From a checkpoint of a small sound classifier.
Training: adamw at rate 0.0016, 6100 steps, batches of 384, held-out accuracy 99%.
Data: trained on read English sentences (LibriTTS-R), 149.9 epochs.
Rows from block 5 of a small sound classifier, named by matrix and row number. Rows with one number belong to one neuron. Each number is 128 + 32 x the weight over its row's rms, rounded and kept within 0 to 255. All counts start at 0.
After each neuron's rows are labels from the 100 clips, of 14848, where the neuron reaches its highest value: "responds to" is what is common among them; "band" is the frequency band that holds the peak. Only what is clearly more common there than usual is listed. The data: read English sentences (LibriTTS-R). In brackets: how many of the 100.
# fc1: MLP up (model.blocks.5.mlp.fc1.weight, 512x128), inputs 0-127
# fc2: MLP down (model.blocks.5.mlp.fc2.weight, 128x512, transposed), outputs 0-127

fc1.164 [ 99 117 165 142 107 186 129 124 153 160 112 169  63  68  96 112 159 120 102 135 132 141 109  75 120 246 136 144 122  72 112 100 138 175 110 121 105 132 157 157 109 197 136 140 125 152 136 119 126 104 161 103 143  90 109 146 168 110 140 119 110 131 104 138 125 168 142 138  67  90 194 139 155 118 135 173 113 115 182 112  81  90 132  47 178 168 129 106 165 165 169 156 135 146 159 111 130 123 167 156 148 159 107 105 179 105 115  67  79 120 157 146 120 109 164 169  74  88 146 119 152 125 116 101 169 131 180 156]
fc2.164 [168 142 133 126 115 145 143 129 117  89  85   0  80 142 118 125 124 109 114  96 182 153 122  76 152  89 123 104 117 133 133  91 126  70  82 131 122 113 165 136 186 125  93 148 158 122 147 130  45 115 104 149 160  38 105  93 131 109 130 117 150 148 178 108 134 138 124 123 120 112 107  99 164 113  83 133 135 163 113 113 143 138 131 156 164 102 180 143  99 112 100 122 181 108 148 171 155 149 155  97 135 117 168 126 120 167 157 153  72 182 117 153 165 118  97 187  88  91 185 151 120 101  85 174 136 106  84 110]
responds to: voice: female (79)
band: 4000 to 8000 Hz (63)

fc1.204 [ 73 143 112  86 163 155 108 146 115 122 103 124  75 214 108 118 101  90 129 143  89 132 187 130 149 173  89 141 137 125 166  92  88 138 164 131 139 143 111 154 105 205 141 107 120 145 127  85  62 109 217 164 147 128 157  56 186 153 143  97  92 119 107 145  68 127 112 104 169  85 114 163 119 159 134 117 159 112  74  89 110 142 141 124 123 140 113 108 122 169 138 164 134 133  97 158 117  91 186 108 104 166 122 107 100 173 180  55  88 130 151  90 135  87 129 147 127 103 173 117 147 174 167 117 153 152 148 115]
fc2.204 [112 133  45 139 177  82 106 110 137 142 113 169 129  98 130 144 160 108 139 165 137  76 119 122 103 109 157 127 122 120 101 166 134 136  56  99 133 119 134 150  97 203 141 111  94 112 146 118  73 121  68 114 115 111 147 178  91  97 150 168 155 143 135 123 132 193 131 132 136 130 139 156 146 109 205 166 128 159  66 146 110 141 106  71 135  70 107 116  88 173  88  99  99 155 194 140 213 113 162 133 172  51 129 159 168 147 132 133 166 122 157 113 143 122 138 147 176 168 160 105 119 129 182 129 115 116 168 171]
responds to: voice: female (91)
band: 4000 to 8000 Hz (100)

fc1.78 [ 77 111 116 107 118 118 109 150  80 143 147 125  76 191  60 150  53 103 109 152 138 127  76  80  70 172 114 201 105 154 127 118  99  84 137 121 180 178 158  96 139 200 110 126 134 170 132  91 125 134 154 110 112 108 104 103 118 138 109  90 142 121  55  85 145  94 116 142 170 132 189 160 161 165 161 140 137 160 125  83 136 122  87 122 127 127 179 124  87 146  87 120 146 116 106 142 161  89 191 108  91 161  80 158 127 107 176  92 153 174 199  89 100 146 130 135 119 131 130  98 138 129 127  75 118 121 113 108]
fc2.78 [ 77 137 113  80 122 167 119 149 125 126 135 137 177 106 131 137 182 135 137 129 157 126 116 133 134 120 113 156 159  70  83 106 149  92 134 102  38  83 118 180 120 143 203 137 118 198 125 182  70 146  90 149 104 174 145 131 133  87 135 158  96 169 132 119 133 148 136  86  66 114 149 128 109 128 149 176 126 112 151 143  43  47  95 137 126 133 179 125 127 158 144 164 227 110 148 119 141 111 131 126 129 104 112 152 174 124 146 144  87 144 150  91 122 108  90 138 127 153 111 105 168 128 108  68 200 149 108 107]
responds to: voice: male (100)
band: 0 to 250 Hz (100)

fc1.218 [ 69  98 189 127 102 137 108  63 147 131 109 162  94 138 102 188  81 134 185 136 116 173 128 131 137 147 110 150 242 113 159 135 153 189 142 124  82 112 143 151 112 181  82 139  86 105 100  94 164 158 134 171  95 155 104 112 136 137 108  83 102 135 155  86  92 114 100 101 143  98 155 129  74 211 151 161  87 121 139 135 130 150 143 107 126 180 117 130 102 158 106 149 161 133 116 146 115 119 214 106  93 166 110 120 136 125  60  97 138 154 142 136  73 104 119 138  68 134 123 157 157 154 147  91 116  98 157 130]
fc2.218 [153  80 137 148 132 109 139  97 121 146  96 198 137  78 167 155 138 167 123  97 162 131 157 113 171 107  98  90  74 176 100 121 151 160 112 113 182 142 126 184 167 118 141 127  93 121 128 126 168  82 149  79  97 128 156 153 143  95 119 154 153 123 149 161 102  72 121 131 148 123 135 116 158  71  72 143 126  98  71 163 165 208 158 108 130 120 105 178 127 153  73 163  95 133 142 135 111 124 129 115  96 122 188 164  97 146  88 113 135  91  78 113 141 146 126 127 180  90  80  49 134 142 118 234 139 130 118 158]
responds to: voice: male (74)
band: 2000 to 4000 Hz (50)

fc1.481 [ 86  94 145 105 142 180  79 122  94 111 120 146  83 114 122 113  82 112 137 115 159 146 131  60 110 223 127 136 134  87 146  92 112  84  90 147  89 153 187  92 131 213  63 131  87 125 150  98  95 110 138 123 122 112  99 105 155 128 120  99 135 121 111  80 154 115  71 118 133  73 200 175 158 172 196 103 127 124 159 130 113 124 116 124 113 171 164 132 103 165 151 173 133 105 126 129 184 154 173 143  94 135 105 117 148 139 149  95  66 158 182 125 116  79 130 125 108 108 200 147 157 133 139 105 114 112 175 141]
fc2.481 [146 134 106  97 129 166 115 116 110 131 220  88 108 144  91 111 184 106 130  82 142 139 179 132 141 125 102 160  98 115  30 151 137 115  94 125 115 115 128  73 123 122 113 154 119 115 134 110  77 145 167 133 130  38 149 184 130 137 139 144 158  96 174 125  79 125 122 105 119  58 111 151 156 115 103 121 167 145 144 125  99 112 148 134 119 152 181 152 136 142 156  98 115 139 193 200 128 142 126 169 144  89 130 123 141 158 107 119  38 176  98 199 163 121 159 171 121 149 127 164 145  88 154 193 140 156  98 149]
responds to: voice: female (87)
band: 0 to 250 Hz (100)

fc1.174 [ 73 115 174  96 145 113  73 148 141  99 133 108  75 119 114 118  77 168 149 131  84 109 139 123 141 135  95 117 177 163 146 150  90 163 126 155 128  96 117 118 113 188 105 166 101 118 186  85 109 114 118  89 137  72 137 153 137 127 107  84 183 149 168 135 116  59 127 106 161  63 119 147 104 139 148  70 111 115 144  86 163 169 132 119 157 116 152 151  30 198 134 190 129 115 118  87 122  72 179 142 140  64 125  83 155 147 151 140  92 149 134 154 161 112 133 169  99 102 128 164 128 157 139 104  93 134 170  75]
fc2.174 [154 107  79 137 143 124 103 131  70  67 183 209 103 159 116 126 130 151 223 130 107 102  93 129  93 126 123 157 131 124 102 166 130 119 160 106 136 158  92 102 159 167 115 145 115 126  65  75  93 121 189 128 186 148 100 146 155 103 179  94  58  97 129 141  46 111  82 103 136  90 138 158 180 173 142 141 159 162 176 143 118 134 114 151 195 118 168 126 119 137 159 129 135 196 105 153 168 166 155 199 131 133 116 136 115 112 127 127 109 167 139 171 152 122 160 148 146 119 132 118 116 121 103 102 109 131 111 179]
responds to: voice: male (88)
band: 1000 to 2000 Hz (66)

fc1.319 [ 60 129 139 159 118 104 134 170  93 103 115 166  56 125  38 120  43 102 165 205 140 138  87 105 110 135 127 150 111 153  97 147 138 150 145 161 146 159 143 104 112 173  94 137 115 180 124 116 124 103 138 117  98 128 131 102 112 127 121  98 117 126  87  64 124 114 122 144 139 137 143 192 163 166 187 165 127 190 131 155  93 134  89 133 140 163 169 107 102 115 166 129 165 104 111 125 169 126 129 121 128 138  52  92 168 124 198  99 146 168 165  58 105 149 111  96  59  97 113 127 132 132  90 117 139 140 173 151]
fc2.319 [ 84 128 161 142  91 183 119 155 127 147 182 129  70 131 167 143 173  72 162 143 194 138 120  87  87 110 147 130 152  84 116  85 159  88 140 125 121 101 121 134 111 143  96  86 132 186 128  88 102 135 113 123 159  90 151 114 143 132 138 145 185 147 132 183 127 199 158 137  65 128 131 138 104 138 112 145 129 121 134 134  88 111  68 105 159 187 128  74 184  83 127 135 114  72 178 141 143 191 152  92 181 148  66 136  85  84 153 141 105  59 112  88 126 144  91 139 122 142 145 148 148 150 154 111 142  54 131 117]
responds to: voice: female (87)
band: 0 to 250 Hz (56)

fc1.290 [112 134 128  65 134 141  85 165 127 114 131 194 113  66  63 187  82 136 122 130 138 157 129 147 156 166 113 144 175 123 139 118 129 111  91 155 114 129 126 130  96 184  91 192 102 150 128 130 172 134 215 160 147  54 162 128 131 121 111  94 139 124 103  98  91  57 144 146 141  93 158 144  80 145 154 137 115 123 177  90 115 112 154  78 211 156 149 143  58 145 177 189 196 142 120 160 151 119 161 134  97 157  79 102 156 135 142 131 138 159 167 137 123 166 151 141  88 102 148  90 141 152 106 121 133 135 140 113]
fc2.290 [116 124  89 143 142  76 195 161 155 160  69 128 119 188  58 165 129 117 101 123 191  86 113 166 138 135 120 145  99 101 128 136 148 160  89 103 168 158 102 139 148 104 120  99 148 141 126 143 153 140  60 142  68 113 211 165 144 121 195 164 150 124 105 147  68 172  93 139  81  99  83 154 143 130 100 154  91 118 194 161 120 108 100 113  89 145 123 159 148 132  74 121 131  95  90  88 174 151  94 110 130 165 134 134 109 115 116 163 109  75  91  94 149  68 107  94 125 120 100 167 113 126 123 169 119  71 123 156]
responds to: voice: male (81)
band: 2000 to 4000 Hz (64)

fc1.168 [112  59 156 115 115 150  75  99 125 136 118 202  60 143 126 162 105 127 120 113  90 143 108 168  78 149 145 131 157 109 143 104 126 105 138  89 194 140 136 118 157 194  84 130  73 163  87  48 174 140 146 136 144 146 148 118 136 166 101 109 146 149  92 171  65 125 120 107 141  91 138 174  78 177 127 161 146 107 116 112 139 133 122  71 144 140 136 130  96 176 164 205 152 135 116 117 117 143 215 127  87 196  84 147  97 147 107 116 149 117 160 108 110  95 134 135 119 143 159 136 156 175 150  63 114 131 152 106]
fc2.168 [125 128 114 120 181  66 152 177 129 115 149 154 158 171 107 134 171 164  84 150 117 181 132 195 199 140 140 107  47 197 122 113 126 170  87 110 157 135  90 203 162 167 112  97 160  85 132 124 169 116 140 175 184 120 140 147 134 130  99 174 110 158 119 124 152  67 103 123 154 133 177  86 133 144 152 116 106 124 132 151 145  36 115 128 156 117  94 133 135 152  88 109  94  91  96 134 179 152 111 116 121  77 120 126  71 149 162 144  87 169  82 146 153 129 120 111 159 171  89 105 120 110 116 101 104 161  99 123]
responds to: voice: male (97)
band: 0 to 250 Hz (84)

fc1.408 [100 135 185 118 150 176 117 143  98 127 155 163  88 129  92 119 129  72  96 190 152  99  73 137 116 218 105 144 172 110  81  68 147 164 136 113 127 120 103 153 135 146 130 102 117 171 136 132 169 146 122 115 105 140 158 130 124 151 160 105 125 142 142  66  35 135 102 127 184 100 154 170 122 113 183 156 114 150 141 127  63 105 130  88 183 120 144  93 105 175 151 155 108  70 149 129 146 105 155  91 111 163  69  88 144 108 116 164  91  82 143 114  97 155 128 106 166 144  92 154 158 112 116  99 202  96 156 100]
fc2.408 [171 157 124 118 203 125 162  88 155  78 148 161 131  60 123  84  62  87 111  82  50 119 145 145 137 103 149 124 115 141 128 175 116 102 159 159 126  86 164 102 116  82 128 173 118 126 166 162  43  60 111  98 123 114 141 168 118 148 129 100 179 112 111 129  85 110 120 153 142 107 108 145 120 114 109 136 133 118 171 109 168 172 122 151  93 144 133  86 156 125 137  86 183 139 166 157 130 130 147 182 158  65 186 126 149 134 126  78 110 139 140 153 157 110 137 123  93 105 157 180 108 149 107 188  83 144 108  64]
responds to: voice: female (99)
band: 250 to 500 Hz (76)

fc1.280 [101 113 107 158 130 141  78  99 160 175 118 143  80 156  88 104  92 120 140 114  77 171 124  96 137 139 168 132 175 153 122 135 144 166 107 138 193 128 153 130 145 162  78 123  66  86 144 115 152  64 179 124  99 108 125 121 110 140  75 108 106 120  89 138 129 101 116 154 102 116 114 103 131 138 167 123 172 122 107 144 131 165  96  54 139 138 156  61 109 133 167 170 172 120  99 153 112  59 178 116 127 140 113  97 186 153 156  15 105 187 126  93 140 187 153 169 119 134 120 106 153 152 103 163 147 184 129 130]
fc2.280 [100 136 124 131 140 178 115  87  82 161 155 162 111 155 101 144 148 155 188 124 151 112 110 130 173 149  87 177 120 146 162 116 110 193 130 179 147 135 128 149 157 184  97 102 127 140 134 127 197 136 131  76  63 131 127 135 127  92 181  68 154  42 149 109  95 154 122 138 121 136 104 194  94 134 171 171 164 141 122  91 114 110 146 185 146 161 135 214 139 107 176 104 137 137 111 179 169 156 174 187  96 109  90  69  86 125 118 155 115 113 153 115 121 115  97 138 140 143  99 201 103 123 142 135 139 157 151 133]
responds to: voice: male (87)
band: 2000 to 4000 Hz (56)

fc1.434 [104 117 133 119 131 119 109  78 163 159 146 159 110 125 125 160 139  98 144  98 104 161 194 117 133 154 120 143 187 184 114 125 102 128 127 160 198 132 178 131 115 174  51 155  81 104 190 120 104  74  73 124 113 127 137 148  86 129 100  96 152 113  71 116 150  92 149 137 103 123 205 109 128 141 134  81 131 120 115 115 207 191 149  73 140 125 133 145  77 140  98 180 140 136 150  85 117 123 184 141 122 120 108  98 163 165 170  76 128 148 110 106 124 122 141 120  27  66 149 132 161 148 154 127 101 139 138 123]
fc2.434 [ 85 109 145 103 142 158  93 139 122 192 129 149  51 120 106 165 127 198 138 151 136 100 107  70 130 114  86 100 128 117 151 129 178 153 132  98  87 152  53 194 112 187 139 123  89 135 125  87 156 225 196  92  96 128 159 154 141 113  75 118  85  94 143  77 131 120 129 103 138 104 151 122 109 179 169 184  85 163 128 117  68 125 141  84 166 134 145 130 105 145 149 145 158  88 109 153 190 132 164 152 118 146 122 130 130 115 107 116 125 139 166 110 143 169 100 148 149 110  79 111 162 154 159 119 180 122 165 105]
responds to: voice: male (83)
band: 2000 to 4000 Hz (72)

fc1.144 [105  97 153 109 122 165  87 145 136  82 128 157 138 122  58 127  57 122 134 163  89  81  88  99 108 205 112 110 183  97 160 107 117 168 124 123 102 104 146  99 165 180 125 144 123 173 138 109 116 169 136  82 129 171 155 148 127 126 155  83 145 133 107 103  82  99 139 115 207 151 173 117 137 167 184  85 151 167 116 131 102 151 148  50 151 100 143 129  92 182 166 103 121 113 113 123 103 106 194 130 117 140 146  61 138 142 100 131 112 126 110 123 116 172 180 146 182 120 124 148 182 148  88 107 163 108 192  90]
fc2.144 [165 159 100  88 147 125 184  88 157  91 153 168 117  72 127 118 101  50 174 131 139 147 140 148 158 148 157 194 110 126  77 152 140 127 150  93 153 132 133   7 159  93 104 153 112  99 160 133 109 129 171 166  77 136 133 164 122 106 198  80 129  96 170 158  78 108 160 116 181 115 125 105 111 125  98 131 135 126 154 156 154 168 125 184 103 144 119  96 148 125 119 108 125 138 155 171 144 113 105 173 147 114 164 108 131 108  66 147 170 141 108 185 118 161 188  92 117 140 133 107 130 113  86 198 116  99 106 121]
responds to: voice: male (84)
band: 250 to 500 Hz (48)

fc1.306 [ 97 103 146  78 120 151 146  78 108 119 116 152  86  89 116  93 140  79 157 112 147 138 147 113 100 136  87 117 108 112 158 182  99  91 178 143 156 131 182 119 127 151 170 188 171 101 138 111 140 129 144 142 169 138 175  98 151 148 135  92 102 113 130 103 129  97 145 144 154 116 132 199 194 179 201 177 120 135 166 180  87 105 137 133 119 195 184 138 125 148 139 150 121  97 145 178 131 120 211 128 111 140  87 124 165 113 132 183 104 144 205 110 107 121 178 139 136 139 156 104 145 172 129  62  81 127 165  91]
fc2.306 [168 161 128 147 118  93 114 133 164 143 119 176 126 159 132 199 101 127 193 167 126 128 135 122 150 156 135 167  90  86 123 126 167 139 139 176 101 164 147 134  87 157 107 116  98 144 158  74  95 133 128 149 135 128 101  65 200  81  96 122 164  87  77 123  81 142 152 146  88 147 100 163 127  96  97 143  75 100 117  92 100 124  99 125 185 138 139 166 138  98 127  98 162 208 129  98 153 119 143 133  93 138 158 112 111  78 207  52 114 184 142  94 110  89  83  78 122 108 136  80 103 112 113  91  91 133 158 156]
responds to: voice: female (81)
band: 1000 to 2000 Hz (50)