python train.py --model="sound classifier" --n_mels=64 --norm="layernorm" --kv_group_size=2 --learning_rate=0.0016
Rows from block 2 of a small sound classifier, named by matrix and row number. Rows with one number belong to one neuron. Each number is 500 + 25 x the weight over its row's rms, rounded and kept within 0 to 999. All counts start at 0. Numbers have three digits each. After the name is the row's rms in percent of the matrix's.
Before each neuron's rows are labels from the 100 clips, of 14848, where the neuron reaches its highest value: "responds to" is what is common among them; "peak in band" is the frequency band that holds the peak. Only what is clearly more common there than usual is listed. The data: read English sentences (LibriTTS-R).
# fc1: MLP up (model.blocks.2.mlp.fc1.weight, 512x128), inputs 0-127
# fc2: MLP down (model.blocks.2.mlp.fc2.weight, 128x512, transposed), outputs 0-127

responds to: voice: male
peak in band: 0 to 250 Hz
fc1.484 172:480472528513499522472502479501560492423466536505504482495506505543491516510497484500512491498459484494491497515501516481474507429499493510500472479485466509552508499470526534470509496515516442486543519503523517521514493500510500502511461519497548479476498509468538545492466536510525479495501512532503473521465505476548541449476519522523490479469492521481504530521483464458507509537494
fc2.484 182:511466503526511507517537471554514531481492489514452514426491499444457472527511503522504500494498500485510540533512519515557489527541513476549547500494507541488496519467517528481501548522479481519514453513514492530501465484473484490507519525510500503477506480466490493495473536496507492495501501490442488494488531479488501518474448510474496523486490503485490489485542447472467461486506

responds to: voice: female
peak in band: 0 to 250 Hz
fc1.261 123:477503530503515522480491493484511523450512490485485476510526503503500503476500474506473547457514484454490485542498492459530595463482513528532510497496490467521517529525497476530475490448466496494510495511463507516539479520518489544489490483506538469499526531556488477521490483482478490483475557519522497478467482524475527503464487475472506460486524508492494515525465512449503503524498
fc2.261 144:499505500505524496460467521524430556511490502513504525469523482521499569522515530517492535504525478509525531523473484512518496544528484482529539533486511496447523526541478505494476501466494535500488545507550500512504463502506493501518509498532533476489501484442534520507478470513515497499483495527513479484532457485487489505490462436506523492519476497503461497530524521487507505474455

responds to: voice: female
peak in band: 0 to 250 Hz
fc1.35 152:479493506500478503505492500478513496434506487510514489506471507488528464503523451519452478520504501458494507500537496476492582487467512523506457450474502510495455484539506499511488499505474479525465482508467468545499527496525496497482506501494505502515489521512461490551502493499485528500521515550530484477451508517523505454456578507509504484512522492506566533511509498488500483516526
fc2.35 139:508498522520470487486463469494503451477546527519538520503492499554538478525510507471479468496493497504441484510516491500531511454440499512491471488507496507502458503515471510547535492507562507464526505466515484502462519496523489517477469441496501507502524489476524513507508509491508540533531532496536489493508470492520457507479521484547482473540512501497487542511440535492500519499502

responds to: voice: female
peak in band: 0 to 250 Hz
fc1.322 052:503499502479463477513508512512504494509505501496477477504505487531509460490527486513484554453481434498495509514494508464501567474499544545540483485502503463502523492498510501509444501466473437517499469508483530484492508534510526538524515494536532506505501499572513493533493481509500497519445567504510497506489471525494536506492490472478519473482520501477542510552506512496475480527500
fc2.322 055:506533461529522452485461503533455505518495471506470523474493500490489518535519499493504497452491539486513491527468509519512475487554506458510507474473506460499518520484467484518463507504492437518493538514494493528559528480501504475450486478498526478459463484456519469475544551478469500491471515487477514512526487506516488496511473461491505500469502502479510513525488530508568499489502

responds to: voice: female
peak in band: 250 to 500 Hz
fc1.368 070:493484509507474493474470475509485547480481485549474481484502507514506473514516476524508505489510479469496453534531518502553525501505507525512480482549478507468483549504537460512461521503513469483475477490473492538498504512516543530541509491522548480478501507466495497513455477504519497513488538546525433520495481521524494488506551477502472483492516462463509534484512468482499456545478
fc2.368 088:491472538550500529528525528501444447500550473469501522445514526516476493525499487476470492551509502513502478514497506522489468498526531531443499503520486519511507496496497536470543498519526509466564494484503515452501510486464516471471456520499478528504488465488478482463507527499535464461479505492475488517512462514530519514497473516507515516511530510532515513453521479480484500481517

responds to: voice: female
peak in band: 250 to 500 Hz
fc1.126 121:461492499441472523497480502504507537461422503527514512521474491494494501515477457525496507516554490473516467496505513502510534501511500513517496474473492499494462533516517500504466494512495452483509468514447486562509498566515556501503537485494520473483481533523518494510506495525489502501491513575513475496461530510509503470496514513505502436472524465492540519488502492489494492506475
fc2.126 119:556491550516521511521455524465474484523485519495548479496498521535518449478505505469495475526489505466482473473466458532468475482500502512487510519513442507526525477483533525501512503502517501456514510521508528475487495478480589500509470478477480515490479491521432507462499479523510520503520525474500481544491532519527491504494516521473501527538524490517498506487494486471550496496492

responds to: voice: male
peak in band: 500 to 1000 Hz
fc1.407 056:491497507476513529475486502519523526503531466514452489514483534489508471513528516538490548521509521514513478499527512422507513469442518527500480511512498494516451467505458483498479487524486470488495477468508492547503490513535548520489470473508505478516538497533542489515518506523512542524511541521526505501482493516481535439533526492502447527507509500511540509475468471517518534519519
fc2.407 055:479520493485493481537493498478540431483542507515549482531469487518512511534504495472489478476491489491444525518499514543427474520482524528481506501531491505514492503507514517543528479502515472485516500475493543495485516507470529517496507525439521452521513486512479516450515477512486516482510472488492467503494483437538484483535528529474504480482465494490523500496495502456491532457495

responds to: voice: male
peak in band: 250 to 500 Hz
fc1.129 063:481475545500506528484472487502491516470476456504492495507504524504517470486556463508516537442503498481528489495497507425514577434491457516510463512507505472525492509501517490490501480489496503456501544486475521489516486520509471538541472465531528491503521525519492511504474532509494533486468533537493483518496468479483498498504506497505497502503526447511479496525498468522521490552536
fc2.129 061:522483495501507500497455505476413479489482486518502553530494484523455502499542515511466504541448453493478509482483458480471467518502511531468536528471543463465538459497472511508517483497487510497451478497513510492503493490527513566501506489492493524477506505481494512500476492497517459486479500500503523513532441497509457503442478482524508522507504516491490489526473509489513500465467

responds to: voice: male
peak in band: 0 to 250 Hz
fc1.443 066:489469543520510517463445511488485528451497483487472478485500519542515499485543466516509496511494506495512518539503511466483579484486467510498455513492517491512519500461497517481495510510473472500504523520495475528524469541505497491486478490504504480439480528483541477503509533518510488504491525579504480518471520524508517439500486516535480489451489476550497518541480485462510502510487
fc2.443 069:507446485522545484488485530511516529519516479538502530462517485483498513513521471475529546544500531517510497516488484493539490531490526444492491509538502472530488489455482558559530511569481485545469501518518501478496533477520499510515521491471484488498515503457497486552449465489521465510538511469528488482529495494506499467506463511509500471508494525490485501482485502495478513461499

responds to: voice: female
peak in band: 0 to 250 Hz
fc1.479 104:471504510487487506497519507476525536452476497505502481559470495499517461522532489471465465507510480444498509487485536472508589491491516496507482452492476502531480523529493514506508531481446445538493484502477477530498526508513491484504535524507527494499495509520479480514509486513471511503526524517496467493465513540547515473483559542482496477518519472462537500499478474489529488511518
fc2.479 104:515501508500489492512451498464519498508520498482536481502466497533542495509540494471506491426497491500438499490471539468502497472482440498510472449503528465519487488512489485522483510500523566495474515525484469470463486482530493514504461450521488514532497483523504518481511505497543551524493507484551503482539478499532454475472501519520501493514539502503499512505461531519514532486492

responds to: voice: female
peak in band: 250 to 500 Hz
fc1.348 095:472477519508499497507501484455489528494477465504405464462513498467463486521513496523558491517510505505499496499517521499531472473539526522533514474505507507505518548490542529515453496497521468470475459495545475546496510528488507536516509524475523496484522511470492493487487535535510520512465517538505481478480492517499495505496502459508460484474532479495510493484537464457499458512464
fc2.348 089:542525493528492499507487522477505482536489525489540476501494514504514529467512509544464501499478472511513478537506486492464460552500525530513466453477573501490489491496501483519503528469521546523465494479448515457506496482493431516514485476519516515512472505543530552476506482491526513508472494491526464515533490513465516501538524494505491469459537503524505501501455508526504492465497

responds to: voice: female
peak in band: 0 to 250 Hz
fc1.294 067:472494515523518529476496500505507513480497449475494491491466488505511533498530487521503465494503475475503491520515525412482546486513497500539482462495475495512481553480486472517484503474505482469511494488482535490526506541480512537485501510497557443507499549478560518517477510506505499477467496522549469509495484510454504528513485495525470461459504490542495510534475474453478516525495
fc2.294 073:507490485475522488471474528499443562516518487534488492510484474498483505524472517504512538523516461515558525529463490506494501543533456511478522468534512493455512467492477494466494516488512522502493481524495498517499448516481492501498525488560507489511495525485486482465479514467537477474458492501479527484513445513467506457488502496508532522525486474464469513509512506470450535491451

responds to: voice: male
peak in band: 0 to 250 Hz
fc1.431 074:537461538457479502535432510461473534459519507520490491529520521566504524515510491516518464480513513526531480507515495485471530484505464509491491511505481512502499519457526523472493489482527517462539510509504502532505486531494542485509470529504510492449479496480487508496453522552506510488504495550517458522459516493542518446521520519536490497502514471491479485495488476459467481507513
fc2.431 076:519452485530526512462480545536504510510533490493476484475468517521527543538506510455524537475505476496483523524493548505533500496526517487539508479499453510472511538522522500499493481493519514526498511496519481518490498445496452509470460496519533499475512496467525482506455529500463507466446508502482488452523452489470503491503457491528518497512472542468507447503511487482479519522474